Weights of a small model that answers yes/no questions on an image's attributes: encoder depths [2, 5, 2], 101725 training examples.
Rows from block 3 of the fusion encoder, named by matrix and row number. Rows with one number belong to one neuron. Each number is 128 + 24 x the weight over its row's rms, rounded and kept within 0 to 255. All counts start at 0. Numbers have three digits each. After the name is the row's rms in percent of the matrix's.
# gate: MLP gate (fusion_encoder.blocks.3.mlp.gate.weight, 576x192), inputs 0-95
# fc1: MLP up (fusion_encoder.blocks.3.mlp.fc1.weight, 576x192), inputs 0-95
# fc2: MLP down (fusion_encoder.blocks.3.mlp.fc2.weight, 192x576, transposed), outputs 0-95
gate.380 183:107137150159141096134134123150127120141138130125105162106090141129144116131114117097107163136151091168124102183102115111158090130121119138132146146145157167148087110091141142144097162152133097136102125152150130059141116163132123148083132116117134154129106137099148162144083140132163144142
fc1.380 084:158076164094132097131134155098131125146132139106098146087129135126151099154095133148157105136132142184141133186141146114151125155141140117147153133161131161129132119125169125118136144137135111173128160149163150116147136113123145110134126145156134123118139156113103127147107092158088127141
fc2.380 034:133088083136109097157090159139106114181138136125099096165119100157121178149144104122141148160101132138140134108145115156144108106095088132168145112116109147126122120138116119127136113159107094116123126134130091142111129122091120138137152077097150129183129180135141188131151105151103132110
gate.381 018:103135147176150108124116113158133153146156128134114173096076143121132117129113104107108163150155084151140081152105135115155063114131116162132129153126133155162086117090133146133110144157119103124098144150129097067133128148131117158083143115115132137137109144102167146133085143130161145141
fc1.381 020:151093166113142128110143130121133154141153140129121142075162161136115102129106117169126104127116156147129125133138146136132098116155140134130120120149079122139187080156149134117128119100116133101113161115112127116153175117105115139107146155137124146149143158136118102106192118133081105113
fc2.381 030:136104110104169094135125164133096111139138117107139117144108117094105160112141141123137133151141106133141137167090168172111100103101095098139156161145136129117114117126166056171137153124128104133133150103161123131136148122114127120117139128120122092200141125166122154155126123135146131166
gate.386 105:111117164155140096122134127152125139145145132123106173089099150134137114134104107086111153142146100170129098192097119106167059121124104155119130134140144170156087120097148146138105162147132108125098127145147123067146129162115111152081132111119134141121118148105152142153085137130158146142
fc1.386 087:118170107140127146134096119163134101121103111135153107199139101137113176097153174122162147125138108081128166073110095141087174123099120103123162114107148085080127119110093121127105129134118136112156100136115144157091112133146147105129142088096128092139126091133131175126129149104140113118
fc2.386 242:111156154132135163080145079112152160077108128128155149082141157103138093104112154134121115103156128110082119147132127094125147159153162111086131138123151114140138134118131160113134142096144159152151139132139161112131120115163116125131108167150114137095133069139127077109103161104159110150
gate.388 020:103136142190131121133113122162135117144125109116106148132079131125151123141135117108119175142170096132125098137101123107146098113107129154149146143122143137143077122080135164147110163164117095121115128163118117084122101155168116174116120102096135132156108118104158188127086154126167135138
fc1.388 208:112122163154139098128119124159126133140147124123117175113089142130143116127109119099115164140163095164130097186095121106140093130123117157131143142143152146144084120082138148135103158155131104132101127144145129053137125149136113139086134108104128134133110141099146161151059137133162145151
fc2.388 045:118154161116126157094161095113151150088119128120154146100161153097142093091116170137120110088163132116100130146138134113128143182139175105094134154126147108140128127122129149124129137097151151152143148119136184119139125131169124134130099173151118132082121088130107076132106155105147112156
gate.389 089:089128144186111132114110111140146143131134096117129126115089154137150090168123110106129161141125123170124104160125116114153094137125151169141116123107140150157054145082136156117138156164120098123130152179144112108126117129146138162138111097130146115134092111117189164149076162127152136148
fc1.389 121:128164083128127160141119123131140106105103109141154092195130097139116162100151157164168127119128131081104160076148107141073186108103127111136149120118131076086138126152092113120146117134117147135148123142101138187092102115147150097158125113131125124142139103126117149114155141116109125109
fc2.389 028:097129102137132134163139161143118122170127126126119102176153118099105173116145137117126150159151106146158176145093116116132108111113098100147119089147172156136122098110129102145087129159168085165112133148145127152094154134142136125131156098094137118153088145120117159150126100122115158154
gate.398 106:129110166146135096122133143145110133148151121118106166083095153146156112131104097097115138133159102167148095183083123116163061131136105169125128135126138155161101138091147146126118151158134105117108127141141131069146136144119090157080143106101127135131117163108155135159089123132152146151
fc1.398 152:133145088098120158135143119107133124103100139147141099173156107122103154115152158171148103122107154091108171084167126131097190129122143096127127115128116098094148122167108112119138117107121146147148125125111136194108127116129153095168099145160130113118153099149100120100167135119100111101
fc2.398 094:132151168140124151082151077105141156103113147133123144083141148128135090140131151120108151108158168117097103127143111103155104156160172117094114130149115150170118126110140148125132138126152146146129155156111134130140125136167131148120135167126147158069113101127161077123093157129147085147
gate.401 085:112108164160130103135106126150128145148146126120117166106109155131144103135105107102114150145151076154132070186093129096146064140130120150121140130139158155161085131067139147129112172156129095134105132162140134068138145147127106146086118113113128112119109136082156143156063129137152154151
fc1.401 053:142140089100118151125148125114132124116106135146146092157162111126103150119149138167141109112105182095121169074152140157107169122116150091139116113125091101097167126175105109111145097105121169118152135097115141187097133109116141110166124144131132125123147129163109113108193116115090106115
fc2.401 148:127157155154117174098163076117150163088117137135133143072143157120135087129119156137119122114157137111108117126155114104139153152181176124100113146136131126149136138114122163118130140116140145154127141155117158119134106116166124142138121157139127146049124106114142078115092140107143096141
gate.403 016:091126118174115116127137125155139122147132094104117152129097157154159124157124111094121161133132113156123093152110105115154066150101140136152122132125142174157086150077153152132124144167116098133114152152138125086112121158126114147095125087119159109143111122115182175152086139144133145129
fc1.403 016:155134113078128140138137122101122113126105153133134090137159087101111145127147147160115096114111175087145149086161144154115194131153122093135116133145137108113187125183132093144138099101141145144142131095129117181143123118135139115178154173148116143111153146152090083087172110152087093116
fc2.403 055:123155161138138168093152097135171133101111102132122133067122153100162094121109131136098101100154143109113106092135133089145142191167181118121103122119148130173115116126140162108118120107143155153142136151130164125126120117148117151159120179167126144073137106139129078096101166112133084116
gate.404 033:097156153167143114132113121161116133138140131132118170101103144126136131129113101096123172143149089141122089163071116112154067115120109131126131131126141156159081125080128157138094156154125101113137122164132120083125133166132119170079130100095129126130114124106171147161097139097178141134
fc1.404 036:146133125078121105096132125118109152124149149156139135115118100132111129105118105110099127124113138134107140123113132152137122121149098146113100123138079119145163119182137116114112104093145168092131097101101102161132156114108124131112152149123098147102145167125125068142189134102140118112
fc2.404 076:125158168140105166091153079105135168085120148131131153084157143135137084130127156132128119109164152120100130139158110105130151158152179128089128149139137117151131154115133176127140148113162152145137144136131159119141111117165116133133112166141126153069120093119133077120101140117147099155
gate.411 212:119110158156136097126128132148119153148154131119113177083107159131139110142109094096113139143141092169133082186096134111166050133131112147120119134143146178162093124086143138124113163150121100128101137141151127069143146152109103148078130117125136131123116154103153136156082128139150151148
fc1.411 189:123111160148138092123127130144121151144154132121107172082107158136144109137105093097111140135143093170137086190096130117162055134134108150118119136144143175164100131088149136129112159158127097130095137145153127075140143144116105143073138109121119136123118164098151131156083125146149146150
fc2.411 081:121108091086150075184099179152122096173140090147129130169107118124116177121111101104128130132118085134175130130086136145119131084125077135156132122106137138112149117140152097150109114144108107107120091106126137145114137132086139118110146107119111106194112157143101172152151119128125148119
gate.413 032:133112165139124098132147139134107143148158129120095162073099144142149106149108093087090128125142125175141091191101132110171068133150116171139116137140135174163103136116158131142119150157140116122094131142140121088163144144118083169101146137126128160132117161119153117145087124143136132154
fc1.413 026:132133083115116185124119126113150111129095117099148092179152121127134133139134153152170104134104156098136156087157143134098180101122138088150134121112131087091149122156123120104147125115102137124156156116121129164114119109140149100182096123156140101137122104166125126112166121132087123096
fc2.413 036:137141144129171135139145138156150110119123104110108142096112165080158102132123108136100097097142170115141110088110181119141115177147169096134103136130140124177107082123168114120113133104138139153144150135125165135149140140140130154162131194184115129115125144159129094101106143117131085119
gate.414 042:110129143143132101135140133152115123138150118123110160118096135142151126126115121076100146130151083178134111170095113105146088122121119156133148132137157160141090121093143135144103156163135091135099121152144140091134123154121103138062141102102136134134119136106154163155075138140147154150
fc1.414 097:135145114108130162124121115121146127112100133140147090156142101124111133117136165172160110121128160087111158096163125128092186111135134126134138118117111072092143129166107132115151114114134154124161126131109128177116106109159152117195108144148116130133126104142100118098172138102112111109
fc2.414 022:142135180121124161098143104131150156090111139125152135112151158105155056098111155135110113095124154124088146132139145138137124178129176110079130130134127103143140118126111144073130134090139148128151144122116160106165150145145133130121095166148128137080137087102112066120141155107118161129
gate.417 166:110136154168145106135124125155113127132137125128119167098098152120137121121117119100124166144162078157118091178092116108140079125116103148125144135137152144145079124076133154137104175158120097133123124153144138063133126152137115154076120107102130142139111120102146159157073146111168155146
fc1.417 263:156111127090127147107122125116112162125126142141151125123160121128108135121121117133129100122108162110123149114139147148117127110154118148117100119121084102120164127178120112106148096100129159086127131094096118175136154105109102115144138153142108132115132145151120073128188127127113119114
fc2.417 079:138100109132119094159093176143110122164157123138091112163113120153130143175116081117135137157107141153154120111136121151140104101124091146165125115119104158115129133143124122131128102147121097096102115141093093129121122132081153121122148089111143140165138164123141167135147089149117136090
gate.422 021:086180123143122140153119118185138094121085086125134114139115119111128135123143142117155156130138102115115130107136116114121140119093135114126147140108192120120087123104117142137110145146112110139166125140125137113117052129175148128133112101079128117151100068118132211126080164106145129140
fc1.422 088:099157133167121146147136128142142099124110104113122116136108130120141118143130151135150153127143110117126121127143113094123144143100165106136151131110172134126073138082123148148124165140116100155161137167153143107123072132170160146142090112098147122137105066130136179114072132118140125152
fc2.422 148:107125133114135146100130082098122157100101147115196133129174126115102128089129180140162128130149103125108140168117126125098123112096118110100171141128148105118142151105112114129143157120133157134141140120160142122125140111165101109104105122116110104145124090128119103132122142132145155187
gate.424 028:102141133165130126147095124179138112133123106113147132143116135100141130111127145128158159145154075133129113133104113109106130126081119122137162141127166118125087127059114152133109170156098078149149135150138153088109103141161147130085101086103143096158109095101144181155073141119139156142
fc1.424 163:135138088096118148132135139092125120101117137148141098140163114125104144130143133164143090118099168094112155079158138156109168133135138090119107115132098111111172139177118102115153088095136165124160129099114136187114135101113142109167121146146125130118159114159097089114188109119102114105
fc2.424 013:164091102133127100170103172123106117155151123146100108161107106141118152145138095105123127159074125132156132104130125149118119086125078143148116118137098141120152128133124096131142093144106125101115111130115063137133130131066148111128157080113120132163126164113126171118168087152110157095
gate.427 206:126092165132141094116131135127120158142163146118109172050127166125144102153098085102113128136128104172140083181102146120168049135138110149122116132143128180169115134095151137128125145143125104130105149130158114079151159142103103141084134129139132128111120170110149114159097125148133149147
fc1.427 075:126074149137141113099124122123133172152157146114101164054109156127154097168098077119114124138116116158149076160123163117176044117151124165134115133136114182173119132113154139130140132152109102126091163143140078100142152126113105139111131130157138131122121176107160106140116136177114144131
fc2.427 081:143109106117151096152100166157131085174117095127121108181103124106126163097132116109113129127096107126151118114090153153120114109088077121155124120108134130106141091150142084125120110141092109112136115108130118141117135140114140122122138109123119083200118148150113176125165127128102129104
gate.429 078:100140141178138102122116123162116136142139124117133159114098152126141124123119101084115164141151091150128098161072117124146064106119107146126134137126149143143081131077132150137107145169118091112114124145128118067126125155129102152082128090105127111138103139104174158158089149128178149142
fc1.429 024:098139136189113123132142133136152106146139123132097114137071126137159129146135126083105174107144104125167115134103117119140111129127143133156136151095167148163088126096155141156103124178137099139114120134153109096127097160149115152116149096131141142161110124117151185101080136137165129130
fc2.429 091:135103103106146083179103182150112087178156111127115114172119101123121185125126103119135125148122105137181145125105162156121128087121078152171124125108127128111127103152138093152108123151117110108115108114117118139120133136094134129113150101124122116181125178136105184140141101131117163109
gate.432 015:110138145163152109113138122147089154135155120128124160095106156127124119124125097062080152131127118156125094151107126119152081114134118188119098140132119148158102127109138143136109134132130120102090126124115117061147137144134091156073136127100120139132109142109154127141114140122155139138
fc1.432 048:143134106104119157144136136101142106118111137129125096127171119114129118146130146190164086122118171113122156127145124130107162150129150083131150100122134110096151150138116114118148132119135135155183139134162166164123120124123154114179087142149136123119141104201101135105132099116105119121
fc2.432 029:129120135155126149117122143148116128108121138125110143125102135152148105181140105126112174115141152139085087129149102166137124162118153121106095096132128128162109155094119177118155108149100090109154160119126099108148139155091121153136100136139158135113143161122173124114161166135125103126
gate.434 124:130096171134136097126129139131121143138161140100101177072106156122150086144100112107113120143149099177141083195106143106160066133133117140115134141143148174156114128102152131137117172144130105145107138142153137068157134143113106143089129125132131138126128148103127125162073111150148145154
fc1.434 117:152116117099121152121117122108131136120115130137148093140158118121111139123136134178128101114107166077132152092164142142105172136136137122120108120118103103116166145174106111110162098095125161119152126103114126184125137083124133112172133156144106135120139123162098088095176107127087122116
fc2.434 025:140132163119142140081156083110130142094100143114132138068144154094135099103138170146110114114151147125103109152107153116138124152138163092081150123161161119139144132112156117118114157085147160165145130106154147103140141141154101138117118160134117127086138077147113067123101156118159135167
gate.437 178:121115156154145107115125132152125150146159137125109171070101156127134109140107091098121142142142103167137083177110134123167042130140107160116110136140133166177101125090141145132111151141127111107096138133148104071142141149120104144079139115122129143114114157106160131149093132132161144143
fc1.437 033:126105179126117108135126121111142119132149135074108115114118165138151086168121142100099121117138121155168096169108147098164114137139151143136141164103178188140107151097147134143134174157126101159116155153157122108161130122124108138148131126133120133160135130119120126121066111162106123153
fc2.437 139:162106130130169126145115163162148079169112106110134106140091154074154124086140118133097135117110139137144106089097184160141088133113108105148119126129115106137130065118149091097117112130077112128152140128123132109156164156128148146128120135150131079144144138134143134114152158114110126093
gate.438 023:126149151146126098131160115121117116141141129130081147121089124146146131125112130073107160118159119163138125167092112112159117123153120160142147146129144152137088110127162139165104143152153100118096108151137107102148115160137115148107172121118124158132127151119151173126090154145157094137
fc1.438 020:095116100154136100118102115166114157158150120157162155138084135131130142133134115139163162168106083146107118128102116131122103100103116168125148109154100129118089115097122157095103138146104117120131099146105129109102129151123138139092087094110151068132124121109174164162130163103155164117
fc2.438 042:118154173105117140093160087097135160072123150137130149090157143119127077116113157128122104097161155126089131154139114110132146159157183119076120147132137117144148150133139172113136140093166155140135135125118160122138120130152131116125110173140115168069120090128102070121113140109158124147
gate.460 083:107139153164141098142117117153131098136130121124113151124089129121144123121121140110127164142163083150126107171101112105139120140120118135138159139136166149136070119078138138147100174157126093144126126163152131073133108151146139149100130102106129137134111120094137174139064139120165143149
fc1.460 038:134154080137137161139134121118132104114112122152156078172141101105122149123160149150150133120117157080119176060143127155099195121120135117126114132112112078099141151154099125131141099120116128129164131113103123181110089114154151127178109141133125131143129095146110133108177142108123123102
fc2.460 130:125102094114142085176087170146113108160138109124124111183120103128112170119117110116141126144092100145154146127097130155121128094090085147163135118110130120096140120148109096124119113142115110100122095111121120144107132129102143111108132089118111104192124158127100176141167110126106176107
gate.462 033:110125139148129100146134139144142112141143118105101149123104133135153126138122127092105146134141085168143103162107114104151100131116130125132152147133178180141086109098145130156112157157132089155102125159157129086139121157119131138096134114126155125140122130107154163138068130144141149131
fc1.462 151:143132103107118152122127127111128122113110130142151090149150110124111141119135149154160108116117165086122164081153127159096183124136132115127119116115098069108172131170117118114149095100123158108148125104102121183110118100136147112178130136142110132128142109146096106110192130116109102110
fc2.462 043:157136163130094151130144131110125126138146157141112129143104133180130123153139146139134140138146149131133121142167114144130129091169119172120115163138088127105115154132136152164137143141116126131106115137110106112160108147123140137109128079086147148092136142129169138152106105111130112101
gate.465 230:123133155156151105120123124144114141136145131135106170079092144143138115138111091099088143135143103161133077168109137126159054133149107153125119146150132161169116130110142129138112143147137115111095131137128112075161138150113105156086155134124127154125122162110151125146094132138154140138
fc1.465 083:110138150174148112126131126156110138127154133136112163080104152137131099137110093105083134136136109156132072168103133118148053134136118149125118138150128157177124151096130140138109145158130112108115132138126129064162139147117104176082141130122127150135117145124156124151090129131156147149
fc2.465 151:099136085106119083139137150120115123135168121144154117164137108155111183115119118124150122162133076149156143132128088128102162076117093167148135134100136135083138164139118133160134125139125120125092090090128115147078102114110103108116128088085127108178123152116086182161118109124119158119
gate.467 261:115110164156135102121125127149127143152156130118111164086110159130145099140112086098096147127137104159146074167098131124167049134130125144130120140134141178169114126091145141140108139148127104127091137136140117064146145147112104160080146120115137137132119161114157136145089123147148142145
fc1.467 047:100153122178169155110088073183145153151130122131144115166135128116093116113166120139107167116118113085112072080141143142114125093119146139141127141113121120122118135114077161141111119128115137111134139127094104106110119126158133161137136154112107162161095131127161144103131148123150129132
fc2.467 063:099138099168113132135080101159145093167090100118104103121106122140125153157129108133140144136107139116134114071120092109138133136099127122158126071123137138151119123116107125122125104153078117116129132150133074143109118100134122136188148104133163128137129153132147186095136151157111102110
gate.470 053:130119137139161099109128132152130142148147138129100161108112141155118124131118091091098149139125116168140100148099128149164060124145117152125111132124113176152140114134127127120102113147135122103089131121134108091137148158091100137081162122117128143136124187117152141138120122132153132121
fc1.470 041:157108131100141147108106148136132142138129144131131122123157122144127123131131108136160107123113168106159138093146157162138106125165136136121087120102082117137178121156123116074126081124126159082122147091129090165131145111090115119140144131128128111127154169150129091125173101124119101107
fc2.470 113:121147154125129145097158076117133147085110142105161142099156148106122096083121169155138102116157126127099129155132147114109138145120170110092155155137151086131129128118131131137132155099155156152130143110152176112140133125165111129121100158145114118104127074138117088123100155110149122159
gate.472 006:115122153135153096114117130153129120147141146128084134105086107162142101139137115108091167138132122148127118143124149145160123131139125139152123158135107143159146128125152142153087113145142109117112136130126104107159130137141118173111154137109124153145098175084145140131125136120151100124
fc1.472 037:142144155116160089110139135132154116135135142154088122120088088152136118126115139108134144108153128155132142150131123144138147143160113151129144160145122123134139123144147127147100104144160120134098126137161115114143085135159142125101192124122107173130116165092122154106114128115155095131
fc2.472 019:116098098142124118141096160112115115148124154103148110164143106127096150134152135122146184137079145147145114146100116174146069097072080093147161084157127150119107109119082068078147120147111105123141166145143078136126164128113132115114140094107140114164107138110140141161165120152116160126
gate.473 059:112125149173149107115131131152128136147144137120095158098097163123142116145122094092106162148143115170122086164099131118176052134132111150130116136127137166170094123091140152139104146143129100106105136157143101069141131169127108156093128113120133129123115145107164157142093134128167142123
fc1.473 200:126154086115122156141124130114139099120091114149141094191142092128124163107158158157154133120123144072128181064142113148095201124109133094135141120111122083093157123160112115129134090116127145128155108115099131180100111117133160111160127122124141110135146098154114142105175136107121104102
fc2.473 027:119131155089091158092113108125142145084103133145138139136134149137136070097089132146105102108144139126054138123136108125121130166101151136075156127113131108130122155129138179078153121092129143132164098108136147121140133144134128134122073140108126120138136046099087112107164159112109192145
gate.478 262:113117158158147101123124130146111139150150132125124170084107145131136119135096094092108150135136104169135083177092125128155049124138107159132127143136127166159103120107148137133113147148125111109097128135129120077146146154109094152086149121106135146126116155111168136160096140131156147140
fc1.478 148:135165085112109147134149119108152107102095117135125085188126101131119143125167168155133119129123156091121178074173130121113215131122150080129126128128135102098152123152108114134130106115139133151145119118127126179108090105143163105172116137145127130134137104140094140085167125133112100107
fc2.478 128:163113137157124119125137151129114097183139156112109099127083128148135133136184111135092177139112169131130096119123161162149085111135119117144115116167077148133139102132146096157136124146099091129118162140128073114148156162105143149125145095109166137123125161123178152126130091143123095123
gate.480 007:096141146163115113145116128153135091125126106107104141125093126138166120145109111091119171129164111152139103154099112113155114129107144115143150138113178164154101121097145151152099145152122096130119136172135134107131114144135129163096151094092134131140131109097167154150096140132142106149
fc1.480 008:107077130124098132116132143101108135138157132089149131102147157102163098155133093133093110129093144121157115138122157140153090137122147098113089129108115157173154149138134110127133110108088133105143131094114097116155154106079113133130120125140152139121147114152114080139164092169112161137
fc2.480 132:134102092132123095168102165149108103173147123132106109176114102148115169148139096122142141161095116144165137111122124145124123083103072154164120117119110136104132127140120102138124108159103098107111106120122090139119129133098134124129148078097137116174129173122132188137155095145105142098
gate.486 007:107127155182129105132108132160125138147152102106114157117102158139135122143115122094118158133129100169122091154106119118150079120107139146133128152125147167139080128083134147142122160157099086123109124154153129064130123140139110158087137102102127128151099130103166169159071149150156150162
fc1.486 080:119110165148137107124120124147114148144145132111121172089104155132143104133101112099118139143150085175128085199094129103147069128130110161124130131141148155149085132077139149119112171152123107128113134146155141061147144151129101140086118115122121128118106143102144138157063129128151153157
fc2.486 020:124148178139095177104153084110151155079103147132143144090180150114137084134113174135133103112134142121097146131153134114142144164148185122096129139141139108138133160111111159104153142097154155155129125137120167121145122132170137120136098165152122130041144088114113078118111154111132139137
gate.488 018:133086146129149081116124133133115151136160143134123172046125157129133112128111108074113132136129104177132097155109130120140100127144083157121118130135089140144122125123136132123118140129130122099099123127150125069149163135105096133074152129117124137120121154117132119177112126134142153141
fc1.488 092:117138144149112109152139122117132121129125108105110145115102153126158115134124140122110140134166085158132112166113110089132123141115131131132160147130203141132089135077130146144124182150120091171116117165169144077144115136154121136132110117134142123127103116111134160131041146135135143148
fc2.488 010:183100166130101151119160130106119125135130156120101118122094144144145110144172124144109149115150185139129101127160163167152102136126132117123111134169096137137093144105134114108144122131099111152126161129131076097173147166124113143130104122091167132088148148120200121101129091143125102137
gate.489 022:128137160134130109120157134124133125147121130142064142113083115142140111142112129092095156115166112160133114181118135114152112146144139136140150142146150149142100120128158133156104132141157121132105125150144128088161114144138102151099150144114115176123107158110144166113086142123163108150
fc1.489 025:137089137113128121109136137110100158133147149117128151075143150117133110146116088140103094135105177158141118160137157135164090141153118133124084128150093157156165130147142107114132116110126130112115152106125108124164173118065106135120131153158143139112152165145128049148151102165107122112
fc2.489 073:119136134082142105125135112117118138092132119126153141151152130106113132070096146134143095117138094122110161167116136138098162121121128137107147165107150096105153135148135136132117153104162142125128101076134181129117132117142129102098104145128097118151111103148072112148138126102138174166
gate.491 260:110114158156138093124125134166124138150159128124117165094084150133139119126111102089110156140141099164132090173082117122154061120117108160127131134138131157158096120083145148134103155160119104118100128144137125072134141156125098154075141103105131130127114152093161141163092137133151148142
fc1.491 105:139133106102116163133127110087132122116098120135131087158164106112122132128150158160128110115106156082121164080166140133108190133137149112144123117122119097090154132173110121129157099091126158130144125115114117180128120103140147106193108164153125129128139108157089118090171125126100113115
fc2.491 115:130154156126144162093144098124155152085109129125142142076138160092151068113104146136117111097164141120096118135130134103128131173158181102102133127129149123162121118121144142105131140096154157143146147128129168117141134124151119148136108179167120144081137082130111058118109163112145111147
gate.494 159:096128155182133105134119116153128127131151107109130149101096152121150095152112115098111153139137105168135084169104109107164085146123129158132130133133158169160083148077142151141113163160126096142123149170147117074142118135140121166107126118121139137135105123104160154152078149133154138155
fc1.494 050:148128100079140149122127154124137123126103151135132112156167106135100160113140132153164096117127159094134153081150151148106144109138136109131126120119104095090161130174110119113141096112120165105139132102106116188111140107124123094161128132128125115133146144147118102112176111123093110099
fc2.494 263:129154173126111161087154092121149164067113139126136144086149162109145071117108160139112112105157146119084127130156116117144150177147180119083116144132139121142123139119128169107136138090148159141142136140118154116139121128154134138135101175153125143059140080121113065125117154106132121137
gate.497 500:126120158143133092127135129125123137145147128129090164082097146135144101142108100100094146129143105171134089186103124114165077147142115146132125139151139179162109122111159127145112143144147108137094132140152122059153129148114112150090142129126125155116117167103141134140087120143155136144
fc1.497 213:097149126147135116165118137164127090119141133098147136118124143109130148113139150125169145154135066133126127113102101120125131123093112113110149136122168127122092129058117160132118185153092088144157113153133138103120128167137148141113100082127147079133145087113123165152086152088141153132
fc2.497 106:120163158124131141100158095113129165061134133140127161086146143133136084127113143135123113100173122122101130149151113089126157143168185131089116149128143132147132156130140169149130146102172155143121134128128159118128108118149119132123119180146112165070113098133119065129098139114158096163
gate.498 006:107136160163139102132124120165128133136153122119120152112104155131131125128117117068112174138150089158132102169086111116146090126118113175125131137132162148144085129084138156138101151159123103121105125143151124054129119157142112143090135104109119129128099149098153169149070148127164154143
fc1.498 054:149124100096114146131142136096132107120102120137133079148151085135124143125140145168140095117107167102124161079166134144115173137132141088133129112123102111107173125178126101125145103101130148137150128117104137212126133104113151118169137150133134135129154112145108099111205116131088102108
fc2.498 294:118156161154098190093149075103142157095114158133139140081154145139134089143124163140131130115161156121101123132155095102141146163159182122101125131140130126142125161106110171109146137112142158145128150158129134119135110114166119135143109151142140146056135106109146088109093141123138103148
gate.499 090:111119169158136107124116123154125147145154137116123159076111157119142108142111103092115152132148090168142080174097120122157060123120113153116124142130151164164087130074139145136116154157125104124106139145159118062147130147125111150088141105116123135123111145102157141160077138133158148152
fc1.499 042:135122125109136129103101122165108134138146140142162140102138128127110165095128105113140142134115122118122147103115117178132121087114074138092099130120093109142168113139119125101108092118112138076124119084113112129118149120118138122089156102112089151113146142108116088155206142112130138118
fc2.499 065:130084096127107095162107153148111094187131126112127097180114107133121182134159113121127159158089128126148134120107144174131110104096086112159137089143105137114131111125113086134123118155096090120127120120128092139131164141097131128111135081100154098182129159115145182142159108150102156128
gate.514 007:093167123169146124134133122146138116121102109114093146125085122128151130148134113089129162132155117154122110141123128111171107109109134130140153151110167157128079111110125151167104155156128098131096148176123102103123096160135116158117134111109151144149124116114173177128083175133169109126
fc1.514 029:123144095113114145135118123098133119106104126128149099156149114112101147121163140156146119116094169093115151069147128157113168109111133091127125116117108113103158121164109119136158098106119162127142129105084124181107127094122152114180129129137117120143155117157111114109191125137114093106
fc2.514 009:146102101149154122146101150139114101171119108107112108172108095133133163145156107137125158174102122152163127122127120167125115093092051126158101122126116130102136117112127091147116121161083087110132142143142076105129133111111121137142163085101148101175139176103149179154159113143116110111
gate.518 393:116118165145144100135129126139123150139153139113109169077111150118140098149108105101102137140135103172140076185107132106170059142141121157121123138148153190160101132093148135142115166145128103138103141155152113073157138146119110147100135135128127146116118154108148133147077127146149143151
fc1.518 153:132144093121111164117123128121139103125098112143140090188137107141122161103150153150163134121123146086115178064150118151086195111109136099138133122103106065097147115157108128115133092116128146119156116108103140176098115118140151115149120112126135101147133096143116136111175132109113115101
fc2.518 375:141150159139125169075160092130163134096111127124124140084127159124149092140122145141109131104150160116096096098140118107142132180163182124107107129131120126169093124119136157109132131117132154150138149147124142124140123132170120161139122165149140140059150104140157062099104168125132080118
gate.520 162:110122160154140095128130124147119143145147128122114171090099152131142121133109103093114153139141096172126090184090119115157059122123111158126133133144140168152088124091144146136110159161128091138099127155146130070138130159120101145082131112111126132126112154098161146157080142136154148147
fc1.520 051:125088134111127104090130123102135182139178151102112152077073153134123098156107090130108104137109132143124089149152165125161090130167136135138100148160099166166159119140150114115132115112146142124101153110137086132139143108124110146131123149166108149116134187118113080117133119164116130140
fc2.520 240:133094089122127096165103164140105097179136115133112107175114099151110189137141107117134145151096117136163133113118127157128109089099073145174126115123106137105122118136124100137120114165100102110110115126120091142114139137099133123116151078098134103172128175128138182139154107150109150107
gate.522 132:105126135157131096132128138149127103152147119106113146114106138137156123129121111086092158124141100167147097147092116136158082130104134117133146139118154161150105120080143141150102132162130102143106130135136134077130135159115119153069149102095151129145124141112163162143090125144154147136
fc1.522 033:167082123068142108121117168135128125134151136156139136134168122136118149082121135142179112142137104122125173143108108136092162131130088126114144114135089098106163110145124106091121111110125140115136098085132157140104163119095134089092124111113129100116154151122080090167170101101098139124
fc2.522 109:143094119109123083180118171132092113174149140130128118185123099142102157107147129123141132145117111133160150161120148160114122077103076131136151151137108108099151119133133090166121133146106103117112100109121129128144147144109151112088123072093113099183109149128120185161147086128118160135
gate.525 007:088163113177128134135123107166146114132084108127120135152084128109141118137137141118130177144148112139096125137136122097122138111105146107147161149140156121129074111080124160140110159156128094145133140161123137085119091149177150143129086111146131123133095076113148196125080163127157140128
fc1.525 036:119160129148140137150115123152152093129094117129120102141105115120141129124135157152145157131172105125123136124136112100115163136104133097138168143129183113117101120093126147141114151145131107170151124153150148101121092136189164133135110112136133124134115085122123194117062136115139124126
fc2.525 114:104155147113133149095155088100135152087123137117161151099156144111137107089112159140137111100171112123100141152134140109117152153143169120102148153128151105141136136125129155135133152098152157147128137111137178117123125125165112127119104168150112132102122091138101091137099156099153121168
gate.528 008:104128147161154113132124119142132114151142121103097151117098141138139113141119117089082161144138087149138098161110131121165081122130122139130136145119164164161100126090129142157108156161115090135102139145145111066152122164138115169092141117123142145144103139115149169135083128149159160153
fc1.528 025:101183113185160147139104102161138133126101105146130126160099117107129144112138145124126170122163097107121111109110095116118129107127138143128150129099154120109083114088095143141117156157125102141118130169129127098108097142165145129113113105087133139140113110096156198111085157105183120128
fc2.528 026:098140124126156157121104120183179124100108085122137141094122149078141104125091123129120117121126107118125133094091127120133158189145145127134109107090166117137102111131113141090112106103111145128142118147137152154108118116132146150154120165191118114121163107142094099084150181110111132110
gate.531 068:102173131196137145142119102166128128138107108123111122149081123132132129148139124108128167133149114118131098122116118107144110114121140141144134132122163148130068137094128150150111159164123108135130131184137122105122089164174125171133122113102125137140100114122175179109080160116177120135
fc1.531 113:112114167166135113132125118146129159146152124112121165105095154129146095137100105100102145138141096160138073188103123100151061131138123163122128147134156162155076139085137148135122165157122097141106135153146127047147139138133101148094120114116126134127101144108157134147055129144150152157
fc2.531 080:135146180112093156096156098088117172080128171128133145109176137139131077130124178133140120113168156131099143165160109125128153142153171129080129150131126120127141169125116167126152144103156159136135137125123136114147114127153130122115101158127131146060136100113118083137111119127142139170